Rows from block 2 of a small image classifier, named by matrix and row number. Rows with one number belong to one neuron. Each number is 128 + 32 x the weight over its row's rms, rounded and kept within 0 to 255. All counts start at 0.
After each neuron's rows are labels from the 100 images, of 14976, where the neuron reaches its highest value: "strongest on" is what is common among them. Only what is clearly more common there than usual is listed. The data: crops of objects in photos (Visual Genome). In brackets: how many of the 100.
# fc1: MLP up (model.blocks.2.mlp.fc1.weight, 768x256), inputs 144-167
# fc2: MLP down (model.blocks.2.mlp.fc2.weight, 256x768, transposed), outputs 144-167

fc1.498 [ 86 130 131 123 175  86 163 128 163 110 111 165 127 123 151 137 126 138 193  36 168 139 136 170]
fc2.498 [164 162 146 167 136 121 122 112 162 130 169 109 138 133 117 106 129 108 128 141  98 134 179 122]
strongest on: object: man (25)

fc1.415 [ 93 145 149 116 145 125 104 149 108 109  56 111 129 129 134  91 172 162 167 140 186 135 112 162]
fc2.415 [ 74 106 175 132 116 106 107  88  93 128  55 133 161 165 178 162 102 118 137 145 105 141 124 117]
strongest on: object: zebra (29)

fc1.355 [141 126 106  94 162  92  68 164 139 137 105 129 111 101 114 139 121  73  66 146 110 134 129 155]
fc2.355 [155 159 129  55 126 122 126 127 143 134 112 197 193  68 149 179 133 128  66 108 102 181 149 118]
strongest on: object: tire (45)

fc1.481 [133  80 138 112 139 118 125 113 131 175  52 173 115 121 154 110  78 168 198 145  62 105 156 115]
fc2.481 [135 162 114 146 125 102 158 168 188 158 122 129 117 135 154 111 142 162 158 193  87 106 117 134]
strongest on: object: tire (27)

fc1.533 [110 145 140 145 123 168 166 123 142 138 182 121 155 175 131 145 145 128 159 104  82 108 136 102]
fc2.533 [132 109 168  89 114  92 119 140 120 131 151  96 112 148 143 173 144 112 116 151 145 156 125 131]
strongest on: object: sign (31)

fc1.269 [156 141 124 151 104 115 185 105 150 148 112 156 121 120 121 110 172 129  88 170 183 157 156 170]
fc2.269 [102 123 124 108  87 133  90 170 104 147 136 104 148  87 142  74 186 101  71 143 147 133 189 131]
strongest on: object: elephant (29)

fc1.369 [182 103 124  68 127 111 126 134 125 160  37 165 123  88 156 192 108 144 187 141 130 105 118 128]
fc2.369 [ 79 105 142 122 155 129  98 176 141 113 119 105 149 160 104 139 100 144  87 139 125 160 146 182]
strongest on: object: head (46)

fc1.71 [ 70 163 112  98 166 146 180  69 100 131  76 126 156  79 138  99 138 150 119 162 128 153 130 142]
fc2.71 [165  94 194 155 142 122  90 145 152 127 238 167 144 154 143 125 135 141 117  74 148 162  54 102]
strongest on: object: elephant (31)

fc1.504 [145 105  91  90 150 181 131 140  95  84 134 121  96 149 137  78 139 151  88 131 176 116  98  71]
fc2.504 [111  89 161 129 183 115 127 130 121 159  89 149 111 113 154 158  74 111 127 147  96 163 102 131]
strongest on: object: tire (44); object: wheel (26)

fc1.507 [119 153 105 102 111 190  99 107 116 162  92 160  93 149 167 146 136 150 135  97 124  98 148 146]
fc2.507 [119  81 115 132 185  50 122 106 121 113 105 142  95 154 127 120 106 124  99 160 145 110 130 154]
strongest on: object: head (43)

fc1.34 [135 144 147 106  93 151 106 134  31 156 133 134 164 121 123 125 167 122 143 126 132 169 120 125]
fc2.34 [ 76 126 156  91 155 105 138 116 130 103 106 152 132 193 104 180  82 146 137 108  99  85 111  85]
strongest on: object: zebra (26)

fc1.194 [120 106 163 167 116 109 141 105 179 137 153 137 219  74 147 164 133 131 177 123  92 121 162 117]
fc2.194 [140  86 107  77 140 143 133 144 157 115 122 187 118 115 102 123 144 124 122 132 161 121 162 230]
strongest on: object: pants (32)

fc1.287 [127 117 139 144 103 118 131 182 201  98 101 103 125  65 113 126 117 162 144  68 116 141  84 102]
fc2.287 [152 135 159 120 160 136 149 110 151 142 110 167 158  79 220 115 135 130 105 132 184  88 179 150]
strongest on: object: pants (32)

fc1.661 [152 137 122 140 132  91 136 137 125 141  49 134 110 120 135 106 134 142 106 139 115 121 114 120]
fc2.661 [128 163 145 102 132  98 117 176  69  88 135 138 139 106 115 114  81 102  83 177 162 115 107 104]
strongest on: object: tire (35)

fc1.447 [109 151 122  45 118 130 210 142  59  86  66  73 131 173 173  72 106 133 129  98 144 151 174  69]
fc2.447 [127 135 170 132  53  95 130 124 115 142 160 183 204 128 121 155  95 111 144 131 149 205 102 104]
strongest on: object: tire (35)

fc1.609 [120 124  57 115 143 112 128 189 116 125 151 141 112  66 152 103 143 142 153 113 122 127 131 148]
fc2.609 [ 98 109 193 103 219 170 160 119 178  80 106  91 137 142 137 136 147 172  68 116  99  62 146 155]
strongest on: object: tree (25)

fc1.120 [ 55 103 101  75 130 123 131 128 146  89 163 124  57 122 122  97 137 116 110 142 131 154 125 122]
fc2.120 [111  68 107 163  85  91 130 196 102 130 130 127  81  79 145  97  67 143 162 153 151 158 129 151]
strongest on: object: shorts (26)

fc1.110 [136  93 145  97 125 127 121 150  94 108 111 134 162  80 168 131 110  49 133 197 137  34  80 143]
fc2.110 [216 154 178 141  79  96 143  67 141  91  94 165 121  74 131 143 113 118 147 101  99 138 129 149]
strongest on: object: window (38)

fc1.607 [158 111 182  87 109 158  85 120 135  90 103 129  94 169 121  67  75 149 111 138  71 129  82 144]
fc2.607 [116  62 126 107  89 122 187 119 125 116 133 180  69  47 116 102 169 120 111 113  89 126 161  78]
strongest on: object: shirt (29); object: shorts (28)

fc1.298 [ 92 146 151 198 131 140 135 130 168  77 106 138 121 126  97 135 116 163 134 108  50 131 124 112]
fc2.298 [114 103 164 177 105 138 160 129  98 125 115  89 134 133 142 121 143 121 108 207 133 123 104 117]
strongest on: object: hair (28)

fc1.627 [152 129 130 126 177  63 164 116 142 154 154  84 203 103 129 132 120 172 143 110  79 110 100 102]
fc2.627 [133 162 135 143  89 142 167 103 163  99 141 165  94 111 113 122 110 148  87 125 119 140 151 178]
strongest on: object: man (41)

fc1.467 [134 133 127 175 143 167 117 149 175 190  92 148 149 148 155 116 105 154 177  94 178 180 136 148]
fc2.467 [173 155 120 118  98 131 130 139  74 154 152 202 154 117 116 130 168  99 110 165  93 143  93 144]
strongest on: object: elephant (45)

fc1.134 [ 89 150 129 133 144 133 140 133 156 122  91 147 128 123  88  82  96 127 153 152 135 110  63  88]
fc2.134 [ 93 127 155 112 134  80 155 107 107  69 146 144 117  95 161 166 119 126 172 127 107 156 132 128]
strongest on: object: wall (25)

fc1.557 [ 80 158 146  99 106 109 134 175 171 155  87  94  70 107 126  85 110  60 111 119  61  75  93 120]
fc2.557 [151 148  81 140 153 104  97  91 161 155 146  83 142 152 154 157 126 119 147 117 159 158 127 132]
strongest on: object: wall (25)

fc1.581 [ 92 149 111 160 106 140 148 161 157 123 117 129 131 189 105  88  64 166 122 135  83 159 121 162]
fc2.581 [146 117 149 152  92 158 153 132 117  83  46 143 108 100 163 125 148 128  80 174 148 135 114 163]
strongest on: object: sky (30)

fc1.454 [ 98  95  74 119 176 121 121 187 134 118 152 124 194 135 114 170  73 196  95 152 104 154 189 135]
fc2.454 [136 156 147 132 102 123 105 147 113 120  72 136  77  94 196 179 130 140 164 150 130 150 126 157]
strongest on: object: trees (27); object: tree (25)

fc1.54 [129 129 130 132  80  92  75 153 134 179  80 164 116 155 115  56 102 133 100 174 123  93 100 163]
fc2.54 [123 143 134  87 139 104 133  87 115 132 109 174 127 111 159 190 146 183 121 162  65 120  85 132]
strongest on: object: tire (46)

fc1.147 [119 130 110 171  64  67 123 136  70 128 197  97 164 108 122 159 142  86  92 119 101  99 203 122]
fc2.147 [103 167 129  91 173 150 150 140 137 141 151 180 111 124 111 149  91 106  86 148 195 108 116  90]
strongest on: object: man (30)

fc1.210 [158  51 121 103 112 164 124  89 107 192 110 108 135 132 122 135  94 127 123 113 120 155 102 123]
fc2.210 [151 102 115 165 166  73 148 164  61 110  95 136 175 129 117 157 167 127 129 119 172 179  93  81]
strongest on: object: elephant (35)

fc1.743 [138 118 102  95 111 144 138 118 150  93 112 140 101 134 144  93  65  94 122  88 129 135  98 128]
fc2.743 [153 124 118 186 105 159 114 188 125 165 110 135 115 156 143  94 164  72 105 105 128 125 101 156]
strongest on: object: shirt (40)

fc1.124 [123  61 124 110 158 142 111 160 167  78 124 139  89 161 172  83 110 150  77 158 102  29  68 154]
fc2.124 [141 142 118 104  92 150  53 174 111 132 146  99 161 124 173 124 129 170 103 148 137 129  80 157]
strongest on: object: tire (33)

fc1.492 [ 83 114 173  70 101 137 147 165 164  92 100 150 109  95 151 109 103  94 120 163 187 150 130 113]
fc2.492 [119 161  99 119 164 129  69 161 142 135 120  79 128 155 161 112 149 102 177  74 123  60 144 124]
strongest on: object: shirt (36)

fc1.754 [175 159 106  51 105 156 136 110  90 160 120 142 134 134 125 138 100  84 105 180  85 102  90 159]
fc2.754 [106 119  72  96 113  77  94 112 116 166 168 108 116  85 129 109 127 122 153  86  96 168 106 121]
strongest on: object: shirt (41)

fc1.482 [161 105 136 118  99 133  84  81 105 156 140 146  94 154  99  68 106 108  84 146 142  55 134  76]
fc2.482 [131 154 127 107 149 124 170 130 132 118  86  92 141 165 126 181 142  90 192  84 142 107 165 173]
strongest on: object: grass (29)

fc1.564 [176 157 125  97 117 187 128 104 158 147  77 111 107 124 140 147  75 128 187 122 160 188 135 164]
fc2.564 [161 160 146 168 136 111 117 115 142 146 107 134 128  96 143 118 189 145 117 175  91 118 144  98]
strongest on: object: elephant (26)

fc1.15 [154 150 163 159 131 165 154  53  73 152 126 111 169  80  87 112 124 104  98 118 162 140 128 146]
fc2.15 [143 126  81 136 132 134 117  82 142 110 141 142 139  91 146 113 116 112 141 112 146 112  99  83]
strongest on: object: sky (27)

fc1.62 [145 155 146 131 173 107  81 139 124  90 154 111 118 159 114 177 102 134 132 169 168 137 138 129]
fc2.62 [172 128 147 114 156 136 131 219 135 118  85  58 130  87 122 133 135 147 167  54 145 114 141 125]
strongest on: object: hand (42)

fc1.678 [158 173 127 145 102 152 152  55 138 110 131 170 125  93 124 136 100 174 176 166  62 179 115 156]
fc2.678 [144 136  81 154 123 103 112 136 205 156 165 116 163 130 106 172 115 150 174 174 209  79 135 121]
strongest on: object: window (28)

fc1.354 [132 121 169 150 204 109 143 144 136 120  90 187 168 202 126 138 123 170 200 152  95 131 182 134]
fc2.354 [129  97 128 109  86 139 175 152 108 146 152 152 100  96  92  57 115 113 116 182 179 110 136 103]
strongest on: object: head (30)

fc1.375 [ 58 138 154 123 127  94 174 148 179 110 144 124 124 166 143 128  93 143 121 101  89 128 110 107]
fc2.375 [153 153 111 139 147 101 121 200 134 116 195 120 115 184 109 184 120 109 161 141 139 139  93 154]
strongest on: object: man (26)

fc1.522 [147 138 113 102 125 203 160 152 104 139 157 107 117 156  77 196 108 106 129 137  60 138 182 133]
fc2.522 [141 115 171 114  92  82 133 146  81 150 131 137 142 157 108  83 140 129 182 128 136 137  75 107]
strongest on: object: bus (31)

fc1.73 [180 104 178 118 160 118 105 138 141 162 194  91 145 110 141 160 106 180 131  69 155 149 159 114]
fc2.73 [131 171 147 103 141 118 151  96 149  79 196 162 126  80  84  35 111 137 199 188 134 137  96 118]
strongest on: object: tree (35)

fc1.149 [114 151 155 141 124  75 128 174 226  94 170 135 156 147 200 118 113 122 183 165 144 154  95 199]
fc2.149 [124 155 114 123 114  86 155 130 227 165 102 119  86 121 133 101 148 109 144 172  95 151 123  84]
strongest on: object: grass (39)

fc1.27 [132  75 169 167 126 134  92  77 151 100 117 140  93 129 175  62 107 163 102 179 107 136 118 112]
fc2.27 [107 168 148 133 156 134 165 144  98 120 126 125 129  77 170 103 131 153  71 128 102  98 101 146]
strongest on: object: shorts (32)

fc1.257 [143 107 120  62 217 145 130 138  58 155 128 123 117 127 104 123 169 124 163 132  88 142  82 119]
fc2.257 [ 93 149 133  95 132  76 113 129 172 116  57 111 158 137  54  99 151 100 114 111 148  82  96  75]
strongest on: object: elephant (26)

fc1.137 [132 118 151 161  87 114  39 114 177 166  73 114 145  91  93  98 117 115 123 103 176 152 173 170]
fc2.137 [152 142  81 158 167 173 215 127  98  70 169 180 142 146 124 121 119 147 101 121 115 168  90 140]
strongest on: object: man (25)

fc1.680 [156 159  85 122  99 164 172 102 140 126 106 100  48 106 154 155  93 153 139 122 130 118 115  93]
fc2.680 [111 121 181 128 138 164 154 111 141 114 122 129 161  98  95 152 147 139 114 151 143  90  91 127]
strongest on: object: window (32)

fc1.79 [207  98 127  80 117 147 116 127 171 177 216 117 119 123  84 109 136 115 119 103 118 118  77 182]
fc2.79 [114 128 120 127 146  91 110 128 160 185 124 113 129  99 168 146  61 162 181 172 129 120 121  98]
strongest on: object: shorts (28)

fc1.604 [163 130 140 154 135 137  81  61 128  98  92 160 157 120 141 129 205 127 155 147 139 105 124 104]
fc2.604 [117 106 152 141 127 160 105 129 153 121  96 116  77 121  37  77  97 101 166 149 112  84 131 116]
strongest on: object: bus (26)

fc1.737 [136 170 153 142 112  87 153 165 120 112  98 164  79 150 114 156 104 160 174 162 158  89 113 147]
fc2.737 [109 164  87  62 166 107 108 129 150 107 188  86 130 131 148 135 143 113 154 118 122  94 126  92]
strongest on: object: building (27)

fc1.133 [193 136 224 127 150 123  83 149 131 119  34 112 133 178 106 187 185 182 151 169  82 171 133 100]
fc2.133 [109 155 132 106 137 174 136 134 122 148 102  96 165 158  80 147 108  74 114 148 138  96 117 211]
strongest on: object: head (35)

fc1.535 [103  99 137 201 134 112 123 100 129 143 157  17 135  44 118 134 131 146 186  97 137 124 146 184]
fc2.535 [ 59 117 130 128  98 193  88 162 154 107 151 179 107 103 122 136 109 114 120 130 122 132  98  60]
strongest on: object: tree (50)

fc1.722 [139 102 158 100 151 144 110 156 140 179 118 142 138 133 145  76 118 128  99 165 150 128 126  80]
fc2.722 [115 106 147 125  80  61 128 126 103 171 139 123 107 134 151  39 166 126 153 135  97 155 141 169]
strongest on: object: hair (51)

fc1.758 [149 154 147 153 164 142 103 120 103 118 122 126 103 150 108 149 204 123 131 136 136  81 151 112]
fc2.758 [137 127 133 103 135 132  95 101 152 160  58 108 122 115  98  74 119 102  49 107 158 129  72 136]
strongest on: object: window (28)

fc1.94 [182 108 165 143 184 120 158 138 134 170 151 101 155 100 112 144 131 119 160 139 159 114  83 172]
fc2.94 [147 133 138  42 120 129 190 137 112  53 125 110 124 149 151 122 109 138 196 129 131 150  96 153]
strongest on: object: building (41)

fc1.236 [152 154 115 146 119 172  64 170  92 157 160  41  94 161 136 150 142 121 116 185 136 111  94 109]
fc2.236 [159 108 160 141 124  80 100 132  83 118 148 141 135 194 133  85  58 163 114 175 168 132 191  99]
strongest on: object: bus (29)

fc1.222 [ 88 143 151 131 137 123 103 138 104  94 106 159  74  50  89 111 109  83 117 188  92  81 149 127]
fc2.222 [132 141  98  64 155 142 120 106  94  92  82 137 192 168  93 142 154 159 121  75 154 120 104 146]
strongest on: object: shirt (27)

fc1.600 [113  74 113  90  76 187  92 184 127 125 149 137 119 129 138  79 121  93 192  78 167  77 121  54]
fc2.600 [169 166 131 135 126 131 167  77 105 129 141 162 148 121 102 141 127 143 114 139  87 173 118  99]
strongest on: object: man (28)

fc1.382 [128 167 130 137 151 110 155  61 173 145 137 145 133 112 178 110 143  83  89 147 117 116 101 178]
fc2.382 [121 104 129 112 157  66 141 178 146 130 141 121 144 122 103 124 129 101 176 165 126 110 120 126]
strongest on: object: building (32)

fc1.659 [ 96 104 118 151 113 117 105 125 169  97 143  74 119 120 154 131 141 139 166 102 108 147 183 125]
fc2.659 [135 122 144 151  87 106 160 132 171 107 115 134 128 142 132  75 130  96  76 151  69  88 121 142]
strongest on: object: face (26)

fc1.213 [134 138  50 155 101 106 139 187 180 161 109  70 127 157  82 114 124 138 144 152  83 172  41 158]
fc2.213 [151 152  77 133 152 148 130 147  72  70 132 151 140 181 183 179 146 155  80 173  38 126 156 139]
strongest on: object: elephant (31)

fc1.560 [144 107 129  93 175 164 142 110 138 168 140 118 149 130 101 103  76  90 144 151 117 115 155 101]
fc2.560 [177 160 116 169 111 141 176 154  96 172  83 122 139 141  81 190  92 141 129 148  72 175  98 122]
strongest on: object: wall (27)

fc1.21 [168  82 123 149 137 103 127 120 115  90 121 147 181 174 136 129 144 149 118 133 131  71 130 133]
fc2.21 [129 108 107  85 161 139 121 160 119 103 143 164 118 125  93 141 154 126 140  53 144 152 136 163]
strongest on: object: tree (54); object: trees (30)

fc1.696 [104 119 127 128 190  84  87 119 126 143 112 136 153 115  83  82 141 118 110 138 148 172 148  75]
fc2.696 [146 176 136 156 162 159 125 191 106 160  98 107 188 124 134 170 147  91 159 139 161 144 122 123]
strongest on: object: zebra (28)