Rows from block 4 of a small image classifier, named by matrix and row number. Rows with one number belong to one neuron. Each number is 500 + 40 x the weight over its row's rms, rounded and kept within 0 to 999. All counts start at 0. Numbers have three digits each. After the name is the row's rms in percent of the matrix's.
After each neuron's rows are labels from the 100 images, of 14976, where the neuron reaches its highest value: "top examples" is what is common among them. Only what is clearly more common there than usual is listed. The data: crops of objects in photos (Visual Genome). In brackets: how many of the 100, against the usual share in percent.
# fc1: MLP up (model.blocks.4.mlp.fc1.weight, 768x256), inputs 128-255
# fc2: MLP down (model.blocks.4.mlp.fc2.weight, 256x768, transposed), outputs 128-255

fc1.715 105:440465454377563528513472494492533476512474519563501505516549443398521460462529436512529551495549528500532519436523502549481480451456526583585472437446461578450529395511445525472474463470477462460541470456553486512459538532475491514533542522521510536441423513523521445498515537498422454559467462522473489482545484490510529508489552511502484423478498543566484497463518506521465498491476
fc2.715 095:517486453502534528480429559553461468494485515556537509439527497491564451506486520493509494486534504517517524397446472516496495580471478516475506469461442437509488536495453520485536489516551483475511579533484547482621518481463508553487546518551519508493554545483471524523598453527486447529455517415518500587484518438456501514518517519472457550436562455589513478519526532492538482540483
top examples: object: tree (41 vs 3.2)

fc1.506 100:419469491503506480540512490511468506495480524485456564543479532530489501482463440526426467490481552501501449422506484561557476481513504476512457476490449529553472492382493480483421540472503526499590491547524512567486473548493519526498482469477529452432464501486489502484487480481510575537558479573515544463479592547571471510514511552491481512461481503453498498510433582450527450505457
fc2.506 101:533488551485535457419471470547511567453506555512502494411458478450438494422495457501541480473468458489498504535499529464479540456579512536532526443591576498486567506533510513486534514488487428553509493468520524516487464457485483473517474492531515525586526491569481469484568470494600445449419510492500521459567450496503464470508513528502550487523479462530448485570484458447493519509520
top examples: object: tree (29 vs 3.2)

fc1.698 115:492481522403543455468430516514421544481521509535546499512543484539525474483577462532473542476523500440483455472553494490547447482542518497472481520460472462505540516444508514428524585465484525504543559491533511517507572569472499528577521585456499492484440500534544464538518615527474477483545566462501497458495473495466490453488484488497515478508490546478474547514445500494591565486557
fc2.698 105:508433496544500494470443452465489472440546479434479525398490434493502477506515567493515500507515495496522523478500502575459502502443467440513475471539504450541544524512502462498461477510455505501450495502457505457509489497497425511511430450458501499568475513461506495497483538501531467516461574492487471538623522510485469466601504484491472468461531424451503457476437516470508544448452
top examples: object: hair (55 vs 1.6)

fc1.417 095:432517544495380501512469502458442496507489465563487481580483541529493518494493465542581464499454463498540474468518453433500517509491469493496492567505520501485537442477510540532595465457471475479459472468487538500465499509497539519530509423520499573534542441474487514529575610520583522463567509536510460538523529532452458511508461409522551545508538478485571534552610478396573505545496
fc2.417 101:562444502496634535513500492516543435482517556486514464457552523496512492520481567432490497553495520513479467552475555520522461462521530516481464460516480490559453526507543579481446608521574445554457535511507522523498524551521516493502442482462451487480520543548472553459480411492461512524524454572511547526498520496528516421522500450388466543529480509471470454542426514614442475546497
top examples: object: tire (32 vs 0.5)

fc1.388 111:511483481522506472528499477610515469500499456512556514510581524458495507454529480530588486541476518482439536578415565496462529522486574524479445496427434558544520504508529511465495473466532551548536507508499470470464456504580416542441546537487433443533480490497560501481508460486479459494497525448527534462470488542514510525487490552433570436470466567513517474550480527477459497485512
fc2.388 107:504470482553437558453522460472491445509491529537510542439475558442535511556444563507483514456480498537425525514521532513526534407549546475558519564499472524443515453463492491511434512502472443501508592533513434541483480489492474473488442541543544486457491501467497471472489478526458557487592460556442481478506487455502549473586519552457470530455483490459541448493534436534507461453532
top examples: object: hair (58 vs 1.6)

fc1.194 104:468566525450525511516523462536504451523504511488460462546471497596554506547460452448522446482526472514459535503475466489548463491558491549526465501603392508488329490481496488517466493457513546510528570488494498523415531511437505477505425580437472531523458425445469561487467496543442565481438496493522576465477440480500536482457497460443518454548523523469499462535502516525515472474473
fc2.194 100:524487471496515492429517555482508494494500552383466492512558567476464512491553527520505499546519475537523530501554425536546487500541549398540538522505490415582430517477563501558502477526496494539461580412466518463492504471494511522476480417506476493518553482556477494520529516506534513470573528584482498510529463482583557548481538470424522497457506399470497575439426507509501467492485
top examples: object: window (25 vs 2.1)

fc1.217 092:446476485523539463463436432497516470512514495468608473536473550574543493480512485407484428477490471546500485535559446576436473484528542544454513508498488449489493532450498547470435462503494504481426484453494488484497479544492466438455504505516424433533511604477471573459475427415455497483506519473449468453502529508495512518453520547522522518514486490504505458537471522533442499475449
fc2.217 097:577452546559527503519476410466530501463583466458496481532498534467472475572464450481485527456548581497487578427520504466506539517569474501469479500526505562444481530484578495461458457438493466472505484432502529476436417512511498464523560529512477432516560532419524485514506420560567478423508560489432536533516452467522529509459470530509513427548528541559517540530552504479487517536613
top examples: object: hair (26 vs 1.6)

fc1.24 089:531552483458537480524532515460540453520504491473558530534536506517433502478459499540538537490477511517589487486449498480513522484528512526497538481516485424387410522483477559493473513442478519530473471541581587447506463460479439476543497525464521550584562450451490570403514528519533465488504521499475535494530423539563511554481499542633476566455501460531459508465526487528445539510544
fc2.24 075:471452501511422474552527431530439537495484474535499497420499496556524453502513508460516476489493413515554481447452555516531555520495480491479502517490535464437554474459514494497526518417453494506462480520556460481552500463521504495498566456501512545444479587588456507457485439515561389469546468423455439556582491518523523500497528473459470496484526413535480577469473480500525389470617
top examples: object: zebra (32 vs 0.4)

fc1.88 106:498485521527484511465488532475438518547483563535550451463487470476462435554504438509457512511560439499478530429520536439514519552461558455485576516482509457588500490455383477436531491496533466523439540547530532437493595498454476467520501579501564518521547541566538584527548519562492462553504514494454546521500504514479527465444516473457511506501448476482573448419515480513479520542547
fc2.88 107:510524512553516467487570486548502439456510420524485560493431439507536572485516494475535537533528563504530604494484459517512480538495499516548524458489504455471522466483546453505524489557508560483556524516491442502424563492394527484492498510507520548464460512537484480535501496502510480470547527492559444488464500497528464477454421515482494556469530512565520498579502580547498536432527
top examples: object: tire (25 vs 0.5)

fc1.331 102:517559494519540556491525481533508501537494581474465517567494558455502437483466486388488471542505483503458459561472518491547516475490496491568508569586550462472503528461470467537502474447582479512543514416460416527502486524499484430518541518523482514589504577478527453481448551483493458491482487463466485460530456500547442502472502532518484475472514484535513543515529484474449461565455
fc2.331 100:423429503457485528488521512479541463502509455502524467517536416374502572535510506585534561517482547472509501529556469593451489512485451561539508449468445491499535383557490553534541466444485467500398527491496560491559504570472518434492543504445522477485573445519498457459488444503479481518525490485427516494471552445551584487553490504484481457539511484495548495491472524551498483522488
top examples: object: window (28 vs 2.1)

fc1.581 104:492558469503505524541525460521462534503426563504549409553466521461491482574513548435555487500479528411449494498532450469482444539455490513485523544510531509545492496504493525516534508489564510454584501551468563457537484454550453438531477485523557503497479512536503535564433530535496407501519504531458465512427480521510509536528510560523502527470475452451432417558494506581512507425532
fc2.581 102:505550481571500499391478465523484554452512593555493543514489486560513547354424527433526458513449522556578418557467496514447464506469493503603516449481468479495511497557465479492475521518466446532464471464556467500507473558518547530487507476533443533536508488483464517533439420437477531425586527521437525460567490494462535476487517462486557539508482509479502471501515538455521460563488
top examples: object: hair (34 vs 1.6)

fc1.711 097:496426572446465503542443528454499490446532526534463493432504504475503544519523425465477458455490506583481498477530455532437492512512459539440488490484532428506474490422550456459478586529502476475494457465511500501451599489528548540559470461547524533458586519489524447539469489508527602583539465466557562588507455475519499425545476480532536527442487508546505542531477537463492497527571
fc2.711 093:553546492530541529499506581524480501505462542514494531476489495457485559496454534565509527439433525565534505582485499431567493465477482542472525471524544405525450558554501534516544374468567546495456477525460492495569500508502450556535493485493518503532490528488522479602517483507459498465496433519495524524455446591536499545532510564473528475454498544504443481526506456484560551541446
top examples: object: tree (27 vs 3.2)

fc1.486 096:518541490501464539475484556510472505493428525515469531546490534481478543519450524487439508552478477491527590502410529489506517455527467532463526473515432534494500485398477506483488508470471487513484493466518538445580456479583534515516517470501528468469557428553469499565444462503495502535540523513504474514460457418509427484549525476491521505481463471408517500498577470502469540500508
fc2.486 094:470456432523496515519513523510529515491496458470490538482529526483493445478468511457486439461558509470466444536529517415487539502495522486458479514535529469539470493516456498476568460493504523526494409494554407537399460501536454489492436490488415522539493433484480526446486539520431423546458530530538553486537569502478566484509491503508518510527508527530500539518433491496513485482500
top examples: object: window (27 vs 2.1)

fc1.312 100:485443436494552533477569497505583453500487527473520511512459473462485522504537549553521470505572498441457472534526534513553554456525470490505481504537470444447432505523399515547494559518570490564481547507451417487500432509490445443479524494560537552479526541573431459573477469456453505484545533464507472525509528481450474480476518533464494455519560503478478545452474468564491435445532
fc2.312 105:514494585468540463487540519496443492457485474457494555485456521478482524423496500523430536407482525537519580540533546499473443520537520523555500510505572462544525612498511534508478576413490597477503528430473447522611482565497537506500489506516513440491493453621553474412591506518551474462561450494481509492539528482502557518542470459547524515485491470525486486549518523555481473525519
top examples: object: tire (44 vs 0.5)

fc1.595 095:443503532489529515463485527446552485406460502470567516470497514463545502559532552508503511427532396499457506469414474490498508558506547477441560494520544436463476467528521542534505569515481477550472503475501483424613585492506483553509480486455540510560483466453474554417465498521437498521524483502420437515518517498447514491542440575530462531506475466575448513460564555484440504439557
fc2.595 097:536522505410514479431498458506429443545436465500551488598540528512411530533433488453505451557501546502545470524411542463477541420553502465476502560447491453483545531494483406510515527472458467560537462516455454515490451524463502470474576516502471365497487526509487556518589490494485510516494529539529537492532533472501528509502501536465562549481470482484486454482509564486580517506430
top examples: object: window (31 vs 2.1)

fc1.268 100:509471529486550474464592481523512451548518529482519502482456509423523564490524528503515548520527522505544424521492461593524462468481561571548428493546476488514476406516532493512497468545507410604527482479522482458518570479527506493483518515464524528524492522429516552485509566464467519528526435538494491487506477502528541493482520540497457431501475505515466543490514536528485489473549
fc2.268 102:531432435473418519500429564487504508553471520502512543493472556438510442448449484494563478487479545475457441512525482416481494539429482499505417449459534509502431539528491409485476575482413620446467433448505507386513515507495441460500506457492467564523429484507497542588488488495513449467517497513557527481503496532431491484491531485574443476478490475453468608461503462524576510536501
top examples: object: hair (26 vs 1.6)

fc1.52 099:510468512520513470498543414536472500561506597512442459516461530550526478534449534528541501528515445453553526512510481468455468500475534506500522480535498488534478542510450455556516466487524540493528472626466525500399523566472558455486434497532481568598519526364539526554428528493476423530565493537450506518524519441499488505478470466507513484492464481515549508495468482384538465478527
fc2.52 096:556571416481536462422565502565539505456542448523534491434430526494501516512506503483493458478519547530571578461473479537501477525528544529497579475423469544501536468491454536481484564457502518511492488455462481543454502535513522467426500517483469491462504546447512510469493533504617454479479538606479506456469563554467499536514465524541493475553471471526496504495579525523460557480549
top examples: object: tire (46 vs 0.5)

fc1.463 096:512511508500486482414462558505468454517456519456495509540575437536561484561471494493551530545518500519481484485427499486515495586532552440579481470444481521464496476463567476507500447425507438437513577510468480509514525494530420490537458569469436515491564490477561510431512527541477492479474516486515545439446544541467447477513551458496504499513524496491449491460503514413423505538466
fc2.463 087:542530488399579556487590506463472551464427456599502436496477494383582465482464458436494518455506532542516463560485498436504544525490483468467512458533500476473535531446477458571506514512535453488497493507504461508449545480516517524489522436493495508531537483428452465479526411508486567496527434470464520450458476482490492513480497432436547445467535504488506495469434472544495490569509
top examples: object: car (30 vs 1.1)

fc1.370 094:458511533510440457534512539538515526543395528523502511577484499496450449527487480507536477457551535491503487502492405479479566540591474410464551455421496443533436459499548574497480448530485532530478558509512551477551428515518482448442470566503531443546411474478527401476523524509562489425553561501462428467534484506478460507535510463429535523486558586493491453520568479524551542499541
fc2.370 095:567451527430509532486469457480542518469521568507522506475490470479412515474522491427466548506486569535445554473548508529480516524523554560483512464525471480441534579540437481527566500514490483481497464534490538511442513444561523456468405497477456550485498495499518497494506429500484534531496482433499535471510435427526560381510482499546517535560481514506505517549486564511530484555479
top examples: object: tire (26 vs 0.5)

fc1.179 095:450520457446573465465504456511416529511482552484575581471449496531477547535478537512492526483487527500423467527485466542426491509539520469463476450450456448484530501477548491423498498467570485451472519521523417556485543505449508505471511539453502498487520431508478616405555529480508479510432537548537483487478562541473468551464481451437415427518484541529536496500460476452476480550520
fc2.179 087:441489436499504433502541517565506493486482549444566430549474413535479546474499474596535511518499525481472432476520493544475547446494550533541436509565446553504507462518522554494511505541486571505454482530576467451466453497515502520475513510486508464465564564574575430504545461515519568501499441481494558476531500541510580455473508525461494479454491550453478474498478504468549428526508
top examples: object: tire (36 vs 0.5)

fc1.234 111:495545544538518506486430553537504470532524541485580449502492425543570439534511507513536546468480592432565508483478524554472511527527456467504433520549499455456490521503429472517444502479472564544553553467459442538528565551512466460562439547515512459482485521489482477438425491445456503443485414471513451478442586478510503536524476556544574473445472541586503516495447551529521517489543
fc2.234 105:543556461539493468585543452517480565447516517513523523462563537493484513458471505544494480481419413510550518508462521518502483470516438426488539551502554504514599389499484427501611513518478518473489554507556601423429504466496538446478483475511523475539547444478510461498488463489511549550573432491468468476499510502518528534494531497506434546522555430494435470555493547563479488473562
top examples: object: tree (36 vs 3.2)

fc1.44 108:503389492476523457498483515521435450510532498505557478512567501564492508508530468487440488552497468459498534590505478466555490500425495475475481418560460557500545527522479511501456455503549512530488459477489474469517564534462458502484426509455428499463570487545507380482482503539430468481467517571515491517413470481431562430494477471501507540510495533565474487463507470456504522446503
fc2.44 096:520513492538547465492553459598476448481500523524513462561449504481472466469578441416501434494449500524503502505550461466559538507546508453551469593539542495529524527442530447550448478518440459480491502474484562536510489482467527460429612422471540491516518503468484517502526470525469488464476566492500495479565486555509499418571423504483545469502482468463520484573506526573511467501520
top examples: object: car (27 vs 1.1)